Weights of a small sound classifier.
Model: 3.57M parameters, log mel input, arch convnext, norm layernorm, activation relu, patch size [4, 4], widths [96, 192, 384].
Training: muon at rate 0.01, 22800 steps, batches of 256, held-out accuracy 100%.
Data: trained on synthesized solo parts of chorales (CocoChorales), 149.4 epochs.
Rows from block 6 of a small sound classifier, named by matrix and row number. Rows with one number belong to one neuron. Each number is 128 + 24 x the weight over its row's rms, rounded and kept within 0 to 255. All counts start at 0. Numbers have three digits each. After the name is the row's rms in percent of the matrix's.
After each neuron's rows are labels from the 100 clips, of 14848, where the neuron reaches its highest value: "top examples" is what is common among them. Only what is clearly more common there than usual is listed. The data: synthesized solo parts of chorales (CocoChorales). In brackets: how many of the 100.
# fc1: MLP up (model.blocks.6.mlp.fc1.weight, 384x192), inputs 0-63
# fc2: MLP down (model.blocks.6.mlp.fc2.weight, 192x384, transposed), outputs 0-63

fc1.85 086:113124111095102087130121101134087135119130133117144128163173100139149108089096139166101157112127109118126150080155118114079143152134089084145127111109130143117159175120079162136176115121107103
fc2.85 088:124166130113156110115112090104113104131108110120123135161138111124175128156151137138091151081109142133152140181104142130125105131104111093109136124104127115150127124144089129139088165117112154
top examples: flute (31); saxophone (27); oboe (27)

fc1.84 114:135155138084109166148126159094110163129092155132124124081136153128130094095125152121178147089137167172182122104102166153130149166148091156112138096186148131115112165122099131142121149125163132
fc2.84 107:153133101092143121139108122103111117139124087119111104109180176127103160125172119127153156185140103112088135107121183084145093159126105115122110142131117106143143120158137131132158095116111142
top examples: cello (74); note D#4 (41); note C#4 (31); note E4 (25)

fc1.277 069:143152076126080129088107110124142098109144134144131146148100153118152152166108157130111182134154149124069135166106107105131093118120160122111106110117111103130120126165142136124073074147115107
fc2.277 073:146153160125144128147139132101118160130150148116112115122073125109150127120120125123153138150129156112139100139100165097095151153098113151112123154112099135136154102126131140136146087094100141
top examples: bassoon (97); note A#3 (77); note C4 (41); note G#3 (28)

fc1.179 080:136111105080121142084132123118150142130111125106117153134160152114144131121112103118106139187097136099110093125130109148127168113122043116122140106102113142107118158107112121118133156104130108
fc2.179 089:112129125105138147178161105106117109125134116124174144122137128123159122136131119120129140160125128112135135115168122123161150166127170145141141113124115135136124149135114164138096111098134128
top examples: note B3 (27); flute (25)

fc1.200 116:158110133097109140136121129125055098112125087088130147150145115148111088152103164135148134138167119134146115135125088141120123161191118128125153123164128134149161086125120182095143143131161107
fc2.200 109:150091124124122087088109153123131137132160130179135117124112151157126095158134136139148104084138139204134090164110114114120125152128102152122134132092133111100099149127119180106122143126108135
top examples: flute (100); note D#5 (75); note E5 (55); note F5 (40)

fc1.380 105:124116089127141146136165137158132111138158141147125142111117099120150120124101161095136104091095082135115183131110116088153087139134142136122132121103143125120127097143208116167134085101106133
fc2.380 106:133137155138116072181144158127099131095143124175201080150156152128108159134080130151094099111111112143127137152096129148094149153131128135099120095104126139161112126092100134149146147157106106
top examples: note C#4 (41); clarinet (38); note D#4 (36); viola (34)

fc1.177 117:113155138105131112089147119110100136181089147077117133115108129144056147134129150154139135079140107143131086128156137127128186113142152115093153102161105137138098133094120154112112156104153137
fc2.177 104:128103154120132154103129120140116160106107126160154120104102107147070110116112141156156114116101123128131137149139096118113101125106123142122075148139116106119128117114138122122137125135145132
top examples: trombone (67); note G4 (51); note G#4 (42); note A4 (38)

fc1.3 095:142127135075113130137128165123103088118146105166129100122163103135133122136117109109116121159158101096115117147134098146141133103121078128178134123133151115093131131127123150148126168079064131
fc2.3 103:117107140128139094131126124157132127113142144136140130120149127121111120145120120077134133155162094177104171140159102123130121168120137104099148125150129116111142149138185120124121105116138174
top examples: oboe (74); note B4 (57); note C5 (34); note A#4 (30)

fc1.162 117:110118110152138134112139123155127115143132118140132156092114130104145117158115130129066106139129132136123119155128142101151190096087129153143130130088161177123146126116112137159121154102182116
fc2.162 102:149142118106133119165164135147147123148112125084104125173109099138113175112102146158152095152090161124113072163102093154118114155116114144131108128094143120110143100135155131103144170115157155
top examples: oboe (87); note C5 (50); note C#5 (33)

fc1.112 091:143130104163141112119075117125098152106122118121123131131145149108106194155148111126077108124148131136070138173123114066105138113130134139142106150149142154187130122117162128134118096133121154
fc2.112 087:103128145149136145140117130170079118138151123099096120064078125089109145131112104179130143120120144153145130153121212147154140136149107152129137126133125113090103122132112104139117120090164127
top examples: tuba (93); note C#4 (59); note F#3 (34); note C#3 (25)

fc1.77 097:102145101091128145115148128111116105138117076104124147111103086150099163132076157106154130153125121144134145079129151086145144127188118116131171121155084089109094129146108098184161107116135110
fc2.77 098:156120144152128099109119095152130176154115158126141122082114152194086127084078121123156143115118167091158106177122187107086131136151134121112141115128124143122124134101142064151114132161141136
top examples: viola (100); note D4 (66); note C#4 (50)

fc1.13 094:134138150086130082106083125118113115116165124124145156109135117145126149141134175072158079142146144126080149193102117135134131119104069182156156109119105145119127177116120121141112120119134148
fc2.13 099:102105124120105149118116118112123099117139154139189169116158123126146122145088171116151132102066109146114108140112144131157105129131132101081114144142108144088160136150113136120149128124143144
top examples: tuba (71); note G3 (43)

fc1.57 088:063152124161103138103155131103118118114094087114097130122169088083120112117117096122117121085142140122129169077142116116139147140122103123137152128184160119130143108127143118141155103097095146
fc2.57 092:129079100136109102139124123135139135115141159115085089143100118110118157103150128096104139138116130130116148123141169102111110130094125123127082134155117105122124098136072151079117094162166080
top examples: double bass (46); note A#3 (30)

fc1.79 101:121119121106124129095139156132143111159072144136125131130127148071109109171124113113165115116154096146114143119105148120115131132100107118106119122162128124164115118163120135132156154162164121
fc2.79 104:109142104154100121116141111115101133135149073113153118110107094109143134143104123101100160129080123104103072097121109109159124133136096136105074123200114121130158115096139105111123131133144150
top examples: flute (78); note C#5 (38); note D#5 (35); note D5 (34)

fc1.243 102:143119148142107138137122127137118121144112132137136151136111142106105136115110133109127152153139070140100162101140125147142173111154082148179105139138087117133147107104124151126105059095106132
fc2.243 101:097125143091156128114105104167089124129120103147163126158164129109074131115159117143135109122107116132109177112151172134130106135101185095140131115096134165140112099176166131129110098126109150
top examples: horn (53)

fc1.254 115:130150147129124126076126127079139086104114192163127127138112109122086127143124118115136108102132132174130075151098148128120141161104130153171131145112128115147104118115168153121120140129138155
fc2.254 104:141110098111129118108114118138127107116089163142054103148058127149104120143129115119123075147135115133123109125112140093129116138138121123160121137200098121132105129184092116082140155151147141
top examples: trombone (84); note C4 (28); note B3 (27)

fc1.47 111:109127109134114124133125151113196128152148094102142134154138124135149106118146113093132150162112118127059138198176111171113130112106105118155130126092117137130115174135104071146129130118089063
fc2.47 121:141124118096146146173144133114130136092135096152153124110199096129157118085123102127142156137125119115097070157142111081119150148183108120127120154138120121148137093156125160150150084115121125
top examples: horn (98); note E4 (33); note G4 (31); note A4 (30)

fc1.187 078:120115110124145116163153149142133136134166114139151109126124149107085175112136099124111125100125089110102107171097116111095139158091151134122122136113147130144111091085105120116157120117121117
fc2.187 078:134075128105148134162100107146126080111138107137136164102132142101126139114107133132170140115130185176144094140157099125139170112139085153120156114107130123085145125134106136130115164143090133
top examples: saxophone (83); note B4 (32); note A4 (31)

fc1.120 125:153141069146121107131189136123089151127179132150106140136103117134142069156116140138174110095117179121116120072103127119130127106079117145111148119122162166145091123147136126104162131112108133
fc2.120 129:111143134140108143164151160132142118122140147118113114112137135136155116122115137159125113110112076128120094126153140129143171089130122118132118099125139133125090115139122122116126125101161132
top examples: viola (62); note G4 (34); note C#4 (34); note F4 (26)

fc1.360 071:156140118137093122100133126139166121137142093118142152178107101077132164100147110147127152118151134118119130087073090183100172127151114124100122083120095127103102184126130111153126111110125164
fc2.360 081:139109120188120146123165138130123177139123114133160138129119166145132124180145085144139135155136161119142176132136105124130090113133122134144146102151117105152120126110133134078125086110137170
top examples: note C4 (76); note A#3 (59); double bass (37)

fc1.167 094:130115159111112138126120159121096137163116124123092095181151120111116151101168105125104155109080116097107159096149106132135145145085127133108140118103128132143097140117134121112104114118116155
fc2.167 092:140134098162148133117130136146126146175113124138155127126106136129164156146133147166119127156125133120177136170136132121132093163109142144130137118142110126139155111143157105169116163145122114
top examples: horn (91); note A#4 (51); note G4 (44); note A4 (36)

fc1.206 087:145126156141094135131113123145125159125139120158148107124170108099135093107126137109126151179158195137150127122147086156159097145152118168107143134129145130164100132144126110112125092149127128
fc2.206 097:143108125163100140103137127102163130138134126096105125102066158119159119114120135136150123094123143100091161115166170152110159130163119168159100103152155116114142132122173106182137071107123149
top examples: trumpet (97); note F#5 (59); note F5 (57); note E5 (43)

fc1.352 068:089116059149109099171146121091115125131091170118103123140134135119155087145095115116144150132158125131067127114101116122100184112121123138092092096105104122153114111136151149141101142156141186
fc2.352 069:127134140094144110106169149113128119121150089101133138146126107124165147119134129143125148147146106068131146119133072123112156145111116176119131128133126144137105129136085123133132103107109080
top examples: double bass (100); note B3 (42); note A#3 (41)

fc1.261 096:114123120089096126172154132108133159140114142130118134120106098106123106126060099128127113138138129134086131100176135163134123129136161128142129112127123097102149137122088139134169135201101075
fc2.261 106:096124136128144156151116113160088086080176108136115109120143138164125114084174110154147192150174143106101155168108130097137116074107105144150145139125124114115113121093076109159134114134085091
top examples: note A#4 (57); note A4 (40); oboe (29); horn (25)

fc1.365 091:108165136080128151140140152108084112152105126109152131150124134128111159132129134118105109108127112142090128206131145150139136180162088140100107127101120122150098115079112145129143143170117124
fc2.365 092:117136113127147139146152132143140094168162106133130180145110151138100130098087145153151130096113134139131079196111103122185138126166094160101143119087129119105102110113133123095144146091108139
top examples: tuba (100); note A#3 (48); note B3 (47); note G#3 (39)

fc1.26 098:137160108134108138168113114127132091089104131093118108116121157122125127171131134110121126128130111129126113096149155120145105177140145096185119133165129177108114107116058168105132148135115127
fc2.26 098:161147133107098110147140156125115119150160121102090103111092137144126113172143077156145084103124099092127109105116121135095133160159157128143106144113125168100098111140082139111128143137157121
top examples: horn (54); note B4 (41); instrument: violin (40); note C#5 (38)

fc1.25 082:137127142135104158125161092135145157114129146144093139074123098162080106150126102153123148136130093143131144114152120145128165107098131063171098127121112107113162138129144134157119076135137115
fc2.25 084:142086121145156123137105134138088128089159139112166130129148144146075186112134147124169142135162139123105137182116152096108102140084146124140097176097101143127103086086131127123118160171142095
top examples: cello (54); note G#3 (38)

fc1.93 105:128142121126134146125119163148083116137131124124112170135136136090148138162122118135134145140118121139145163118158171150150122137151137114128095114107106144103180133086162149109141129100159127
fc2.93 103:121143105142119091132107138120120114109132059120133098155104090112116147102109118099145144130081130121140114081125096104135137131124093110094100136112116099112109130089146192128143144128105123
top examples: flute (100); note E5 (47); note D#5 (46); note F5 (40)

fc1.178 114:143169141166139126123126110075113134134140169144127127121115094122131138116171137127175163151120141130140140150086150179162140134131123140095107163072109128126101150125144133156121144126168143
fc2.178 109:159091161095175126139132126097124117126130133119133098168118091096152104140112140148138090100150132099146122143131112115111194141156135142129162148129131105172107106092080105149141108119121124
top examples: cello (88); note G#3 (46); note A3 (39); note F#3 (30)

fc1.210 123:135098121086121069160101159134071110097133143150143126099142124146143080143122143120155115116137170124126093151104169097086095144118135140133088126232138124128097142143089114134133180123138157
fc2.210 126:119124127122127125161145112149135146147134129134143107136132137084141122109100149090071158124134112102081137084165189109147136111119153110134112153155106128147107110136160097134180098153101137
top examples: cello (84); note D4 (38); note D#4 (37); note C#4 (35)

fc1.171 090:124111103153101145121151125133131140100159121158141114125132086105162129111132185096165140098139128143110178115114160137074112130113124105113126139143077158133111154160168111134142143145125129
fc2.171 091:134091135088121163111137173097134145085152139107077138134101124130152143126118127127114114103154143113185102181129097104107131119166161118160136128096148097063128128150109129125149124163112157
top examples: double bass (89); note G#3 (39); note G3 (29)

fc1.153 093:142113116083122127172123144065139139154106150159106130067077113138162115141131113103106090139118139123087104092118120167150129140101166137114145082184136165133120143099148154119156133145145100
fc2.153 103:163114149138116158081112141143089150120120127126130124132182147136153094129146117113175054148169149128147115105081174159115080127119121151169123145158121162128075148167126102111154148150126109
top examples: violin (86); note B4 (50); note A#4 (43); note A4 (29)

fc1.382 101:115123169153145174108131153121135158155129126146149091131109130133122144132141126095114144139128106138082089108122162122131077100081106141144138132145098142124128158099142130074106135112115123
fc2.382 100:151115121119120112088115096126119118123070120121126115087117156149131173101117124171137127127167146151138109166126062113135126126093125161162158119131075087134155128116139140157115159122077152
top examples: viola (53); note E4 (41); trumpet (26)

fc1.102 123:151091129110127102122122138130142153124152079158147135124084115123132093138153096167134109104180115122125101138193131128119158163113119138103119084134136115128152141116133074102098119109092101
fc2.102 114:128124090102134156129109151119105101155097142113154163083156139122157166139108102145130136099159149108118043151102111117107097153141122168122138158187120139130125167090081112131116145146143151
top examples: horn (100); note F#4 (77); note G4 (37); note A4 (28)

fc1.52 114:135140143214126097101135131127085155144151107118130123148099127090066129137123132135085124104172096114159140141137124090152095131149127141155159154169200115156127100103115109114122145097123139
fc2.52 097:137106129107144145134147098135132128159122111098073074111102131124097085165128124110083126124160136149089140134142129107106145151137094123152104130142155144151140111101123141124146126141153131
top examples: saxophone (58); note F#4 (28); note A4 (25); note G#4 (25)

fc1.234 089:109142103130161145145124141126103091095078155114163144120138114133121140113105117127112154136114129177160150149076127158113144138095133132115155168068152136141150141138134162115134098145166130
fc2.234 089:117124095140140109161111118159105115124119159119053115116116150143111159115122146091125093169149103151148144119107179160174141147136141146142167099137119136099120169103126082114129194133191163
top examples: viola (100); note D4 (53); note D#4 (35); note E4 (33)

fc1.5 118:090156081133136107139125120149122141091143146171127174113133126121189164111169123126093179120138162128107135130084133129112109159149151129138108120146113163127080096136158135084096119133164137
fc2.5 111:159121144095123098139111168099114134147146138109118104128074165129161111165167127185110096151150142133124102176114106101144144139114147136091094110107143125143150109091146131130130110103100107
top examples: flute (89); note G5 (35)

fc1.68 083:116108136128092120162135145111117156117114096119129132162132132088146106123153114122135126112110127152149132127118073114107155143127120101110094099072095111126142131137141168099149163162073089
fc2.68 088:153129103141129109135105112084162105134150149137085109125122165126174134128140105137106089157109114107104157121107104126192153146140106098111107194112109155101131133093103137115118111082121128
top examples: trumpet (70); note C#5 (32); note D#5 (26)

fc1.116 088:178128064130102129083107170113116131168142139139138133137151123110135119160122140068132126086131156124135153146143135143125107112203079146145136133122071109133092113143102089166169123124142123
fc2.116 100:109132159174146113131141127145124149103116126142134144112095127099142092122149152082139094121115120162158184136155118103128088132116166132148147097199154189159110076121153112150113111164109156
top examples: instrument: cello (49); double bass (47); note G#3 (47)

fc1.323 086:117141138085109077128109122122093135135097143121157150165115136117161135118092098097130097154155127097145122085127083104135131163101158093111117120121116165135113125122113107113149147140112143
fc2.323 082:104141136149169080124109100154139127176103144096149135172178111128110136131136117132131132141102154139174164135111187146072145147149142100093150136121126148162126106128123100095143114141113141
top examples: oboe (100); note A#4 (53); note B4 (49); note C5 (38)

fc1.12 098:136129110105170111129079130091139106143153141171140122136104135138122136181128108111146094136101123110139132155155163162139103108118143095148188140154066109118132150111079139092114101132157097
fc2.12 098:118116095127133113110093141152159112136109148119108076075123158122141142162113126139144112118100097143141060128150151155139106153148131082156145149232140101130156152169101101174106109125113118
top examples: tuba (50); horn (49); note A3 (28)

fc1.236 099:146157150060136128149126126141143133093138113135121124113115136105190100123138105158112093124138137087114105088136100100150146115116089151144120144080136162157146097158082135125126117090163101
fc2.236 097:123155070139102126087112168161199118112140154114091150125093110116101141160101101146148146091114139143120084119153156154146126133169125098111124108154145090046098105100174102132128149083140105
top examples: tuba (46); oboe (43); note A#4 (31)

fc1.347 106:130097103114146135148155151117097146105125105176116080137143132105096118133129117134145126092161116125073107103139093124166136133134152121163126098170136129109131094112137174164141159129090128
fc2.347 104:159082144122103114106168120137171168120107129138156167135144112138141122167128118144134114119141091154097111096148166170129115094133121102134125137149123088107083180151164164124124184119099083
top examples: note D#4 (47); viola (45); note F4 (25)

fc1.275 086:153117096112105155148132147118108116137141126101176145097126160167140128133123119152142087103131118088127143183089119117120118168095164117141113117149147098109106130114145089147150135121122130
fc2.275 090:133128151078105104099128149164146141153124121134110089102116140141108120135108112096102103128090121112107159120134148112085096165110148113165124152191105175167102121158139095082126104108098126
top examples: violin (79); note F#5 (72); note E5 (25)

fc1.117 105:102147107116114123143142126104131121107141114132109172175133124114159148093139095151109123141100087103123130125108148114150153166188129117138113110124105116113135125148111080101131153118156119
fc2.117 108:154107110098105121136106137161129136151141154162125147097089156155149141135132142140128142127106132133153137137089097161118108118135141104093153141129091146139149134141177121115094100112129154
top examples: clarinet (99); note B3 (55); note C#4 (33); note C4 (32)

fc1.215 102:138113126088084152129124125129196140139121105125135102162120183125090103143113159145126134130150076130123131148118084158115106120182129072125099122124139179104129130162102170138094115129130103
fc2.215 103:105090098141124131143161146120131144119126157113106079099172131139124112098095111110067133156132133107123127146144147106134163147133164141200104117114127084155110086131151167158136101121135096
top examples: oboe (98); note A#4 (45); note C5 (28)

fc1.207 119:139134156179134095121117149161114157092125114132142140135110160117153153111101152096151106122103141096124142139116130107104150076152117180114088141169106119120094136139122110167156120103143087
fc2.207 122:118124142159107154167139114143091100146119105148123098133149109136188143104098121096109159108113155138149122139148167141118150114116101143112119112155154125107128118108101110141154098136126113
top examples: clarinet (97); note G#4 (49); note G4 (43)

fc1.311 126:141110098116133114116120111163104158119097098141121114112085124122148130114121156171128107134128119113126119114162077106092173136108135123126153102143144097116185121116111132143124098124150142
fc2.311 115:133097146143096158099109131140086142139129120147121150163126151144140163139109133140140119106153141164148153135133156144101143129126123108150143137080105128174106137111149142060115158157091113
top examples: viola (62); note A#4 (35); note F4 (31); note F#4 (30)

fc1.174 083:135145101138135074129140107094140100147164146166082093105081130147115076145085148144125127138126116147139107131155100122133133121106139140116126110191133113125138114114106125144115112114088149
fc2.174 090:121084130135138131087140134127090066125151152128122135166132078138114117132095168097158091086138182160114107114089124124181148169166084133143162121122150135081139108077150116130106173090130095
top examples: note G#4 (46); clarinet (42); violin (36)

fc1.249 075:142133138102139147093121133124166102139117117133104130122142134076101131108124138093134120147112133128084165080163124127108105110087144111081134145126127087112159119123142163097135097141127172
fc2.249 081:129109152155125093146152146105127165092126131132147086164148127112098173168113139105114158108092120090111164122128129135164133092147132149121147132132092212117073159100101164175129112121120117
top examples: viola (48); oboe (41); note C#4 (31)

fc1.41 090:112096114133163137137109135129137121151108145072100147143130131151139199130113121087116121151162123095140104107094136108143125111091150096123126174152103133123092114125109091123129125121119112
fc2.41 088:141133128146127099157107136132097109109089062133169113129159116126114089127115121146100189125100119125155127122122117156134183178103096139113196113095126108140144132106124134127159075113134113
top examples: note C5 (42); horn (40); saxophone (29); note D5 (29)

fc1.335 119:153141135143129143119166147123102135116120112115146119141159108151118121118108120084178107130155151108092125139110129152129140103124127159125119107153129148118116096088166154136152138139118138
fc2.335 121:163097113169142120171133098127127146116123126131151121111119148150125156116118129166168111105107133092112108095123136095143153115157115155154125127158120098110117123142131142193106059122133130
top examples: trumpet (100); note F5 (66); note E5 (37); note F#5 (33)

fc1.263 082:105143084126104110122124131125091165132153125135128110142114174151140119069144094134110082135143155168168146088136163141130124129126137104108073097138136158120132135120083102141166153145112101
fc2.263 077:126126150101130145127124110110108091103149112091070140193111105139137132135148070147119157127146094130119141146122128101089113117089121129126143086120122104116128132130107097178121147145119130
top examples: note C#5 (49); trumpet (45); note A#4 (29); note C5 (27)

fc1.109 099:132123124143127128120105132151149150146083141132089149105133121109136078100143122167094079121108113093132161113157108139143149127083111127102095141130147164141156145095119145142103094109170137
fc2.109 089:138111107119132141087111118133110161137106152114136158146110127171122115115126098146125096147119129137146108117137125146141109107113160107134130136091110119155126130093179097138111113088120123
top examples: note F#4 (41); trombone (25)

fc1.256 096:136096131097176117129133120118153107119109103155109113101116102142130125104125123116142127147125144138143144103095083120149131127191121143109134129143138150097121054105127119089147160140100111
fc2.256 089:133136123103137150118107103159177093138142125131136139104108147176124125143118113128119089132072143146116151135109115111138127127176170125134114132140119115131147187145127141117142130131110104
top examples: oboe (100); note A#4 (67); note B4 (38); note C5 (38)

fc1.20 110:114118129122112143137150155131095129155161095118175115116126156126140101114168155168121112127144117136083120184131142110136135143095142109117157120075130115140131072140126157136128152172133110
fc2.20 106:136129104160115144151137104142106117131122087110116158166124117154145138132159122158163098139138160142146144146096132114114113116129103120141149109122142122119155140139138104080101144135150101
top examples: note A#4 (30); viola (29)

fc1.164 090:130124141145150194118123124109122115119106113161110129122127122113117140124159085151073153109131104166144107147106134120148144110178123133153127180153089071077137076143176131131148122125148091
fc2.164 095:123132118145148073146138110144128101161124127125144134109162120109117108130127131138100134109144108151150151147097084157066124134106099092055137086095141164160130155107108134106131092135149092
top examples: oboe (99); note A#4 (49); note G4 (36); note A4 (30)

fc1.58 093:128117126146130135075150142126125108120127100084179143105137138138135183091134123110087132160077126143107110145085150124163120126154137139130108137136090184130111121157154151103171144103137121
fc2.58 094:134115110124077118125130157161145117104140134108119135127152111119135112160149137118175111121165110108105098104088137102134146162154136121095151095128156088119158126163096156163123142148141114
top examples: bassoon (57); note D#3 (25)

fc1.322 112:133120107102084116128108142128139141141127086111149135155123124145118106127125117120115116152157126137148115152171116124142116118174140107120116138149112143139132115116057140182126131170103109
fc2.322 110:153083093144112135131138158093147131088099149090124138127147107152122119122119095121149160135113083145117139151175127109114119144097130129090131129066130076123128118137109149085096123129149113
top examples: trumpet (85); note E5 (51); note D#5 (51); note F#5 (36)

fc1.113 097:140137134067097117136124121119138157108124111088123150140124156140122118125115160109110132137116111124092131109144150142143142111118143111133156125157112204121117099102144114135141103108143087
fc2.113 100:162110104138158171094103108144090135121100122105142167145201127124142140106199191148150143126133153108149145089178134148097135124100122102146143137113131109142145127120104150142100176141145149
top examples: note G#5 (53); flute (40); note A#5 (34); instrument: trumpet (34)

fc1.32 102:144121114149116169119087145139139123118140163068109130143132138124113136156112123106130157101124108141153092139138118124177192154177144108125119081121059122117118089147129099107142108106118121
fc2.32 113:087148150153125114111107154104135091141136079133096137120108138166127125109127121126072114137145122139120101161138113101135104127151125139127097169112166138162132122135145140157103065110107101
top examples: cello (92); note G3 (45); note C4 (31)

fc1.274 093:140081106140113116157120111119099172109129094091150123077071106126106160151118156120159153137108127125106099086085089121118163139128164082122132102111142113123107164145123112126119074138145128
fc2.274 108:120105129159132143126118137117133116098188103120142140132133119141131156100198139165137131174127125125123117140117117146107135135140117127119154168119128117094138121155139139086081156107109158
top examples: tuba (100); note G#3 (39); note D#3 (35); note E3 (34)

fc1.284 086:123149148099130147155117146152164142102122074136158136113116134129098072106085127150103103117112098131120100123085073149168094106154152116160137135134170136145122100141120157161118140134073107
fc2.284 083:108120114106091106133130134114130121120129128138076137166104128183131156115104082120124158180109153163121117152143142133122087131136117106164136130141157070098141141135151196144120153149108124
top examples: oboe (100); note A4 (60); note G#4 (41); note B4 (34)

fc1.21 114:106108122115092146155124148146131101097115156156128121102133129151139115144120127139163144114125147117138107161129123126084139138117145108093143097173167066130111092179097124144100132106113139
fc2.21 109:132111123150096105131106146120171150121142178126080137116087061132137088159144142096169096133143130144125145102138145131156130123150094092110107133157127136140136087132205115159143177099136140
top examples: cello (77); note D#4 (32)

fc1.229 115:125115145119145159124125150129112110147107140148149148075109135147124102130155137146173165124115151131122151154122114159098121156157168127118163099193159107086135144145097103117138166166148147
fc2.229 114:121125111134136127127122124132138131146137177103075118126097122152125136104138131153124136137201125103124123161155204138079083089189145131112146175170098135124093118115166138143149078129132141
top examples: violin (74); note G#5 (37); cello (25)

fc1.131 063:146097155171129126086138134159110159112116120086132176118121131137114138182131134096124157119134120164143090142109124163115142113156130135112135090095111127143164125140100110125085140161120153
fc2.131 076:109140086113171123135132150125109112143120189155138154150171142156134159106167109167118109152159123133072141127141099119098141135139143142104131149149114094137062118144176140140125141121138156
top examples: tuba (93); note G#3 (51); note A#3 (41); note B3 (36)

fc1.182 124:126137082189109124106140106139101144110123140181120149131126130143140157102118102097103101144112111139139150124124135132124134088105141148139139131142129086150096133138166095112139091139139155
fc2.182 124:128069105093140178158155113109169157099102157142135131146121136134157128141102127117128115120113112097166087192166136109133128145146119129155183148136120128128145122104128150106128087130139113
top examples: double bass (38); note A3 (36); instrument: cello (36)

fc1.22 105:093130081108096127126127124150101139126132129166143135149105090127113117144104101125125118124116120077119145065117136180153115120151125147100076102108157110100111075114147114116135134164098115
fc2.22 108:175136147175127116137136165148130116123143155144116120165105110151167080139139106129158118143115120112094189143155157108139145071093145118153133113136168100161099149111111156118129106122115097
top examples: note D#5 (50); trumpet (48)

fc1.70 093:167113127088148121134171153128125111115120138168120151110105129144102118105100185161145148116112137170142113190107120111107148109126112076123137145142115109128113126135124159109096157116139108
fc2.70 091:139141115082128089139147119158144150122100114155134117142084129124138102134116116124116099117138125137107130132123109182168116153097077146078163114127130095163133209120130092099103112125161121
top examples: cello (97); note G3 (44); note D#4 (35)

fc1.377 139:137123151166155152157122126143158112104098130152107120133132124125181106167130080099155128107118122144060135136105125139095105142097101092140108153084141145139182129124127148112090164145133094
fc2.377 130:115140128117133118067114150125115109124093121121130122087172126126079098142124183165153170133146120102118090128098117118106151118155120169134130091137117106141165129110137147146139130142104178
top examples: bassoon (99); note F#3 (57); note A3 (49); note G#3 (30)

fc1.304 108:133102126172149134182147116104072099136129131173098121134129139113084085103130118111144121104147154154105120126126143127137116114144131114114135197103077156111148113107195136134129110139104124
fc2.304 111:113180112134125139154136131131100140159125120109162087156122143118069148124128050136108111145193120143094157106133100144161079122140147117107150150142093103135077128120125130129118131108135145
top examples: trumpet (36); viola (36); note E5 (34); note D#4 (33)

fc1.35 128:143164111096136136104156130101149119118159117154126117102110106112122152108102129141088105142120138140119124167135144153188115127133133164124138096095136166125145126059207146155110163115122089
fc2.35 109:158134151116134110138127122101086090127130152113105126118126113146122119132124135171161146091102106146132074101115140157112174167140145112170082086157076129126138112135106135169103140105109072
top examples: flute (95); note C5 (35); note B4 (34); note C#5 (33)

fc1.92 085:127105095108123093128123139103072108140122164165160113102081150159114138161090096124120112091148173140108121164134148103152199148123172095127142143104099122133158136128170151097095125136105158
fc2.92 083:142157100047115117141161080100148115106114137164126144116138119120121138114150135122178106122133104130134118115135087116111098091133099127169128127125110126097086135139111092164108118109097122
top examples: flute (100); note C#5 (65); note D5 (37); note D#5 (30)

fc1.50 099:129116105148155153102161142125169139110114075135099140121164131151099116100105091122106086188133115158128123158147098150121132114129153150148108105159090134138105144166162102125109152122141113
fc2.50 102:141166125094126100177134125138094127124085114094141066114102145151120163133135133112118134116113169098181155121121107127129135092157119127102115100122135132099133121108129135134116114120143122
top examples: trombone (98); note E4 (44); note D4 (44); note D#4 (32)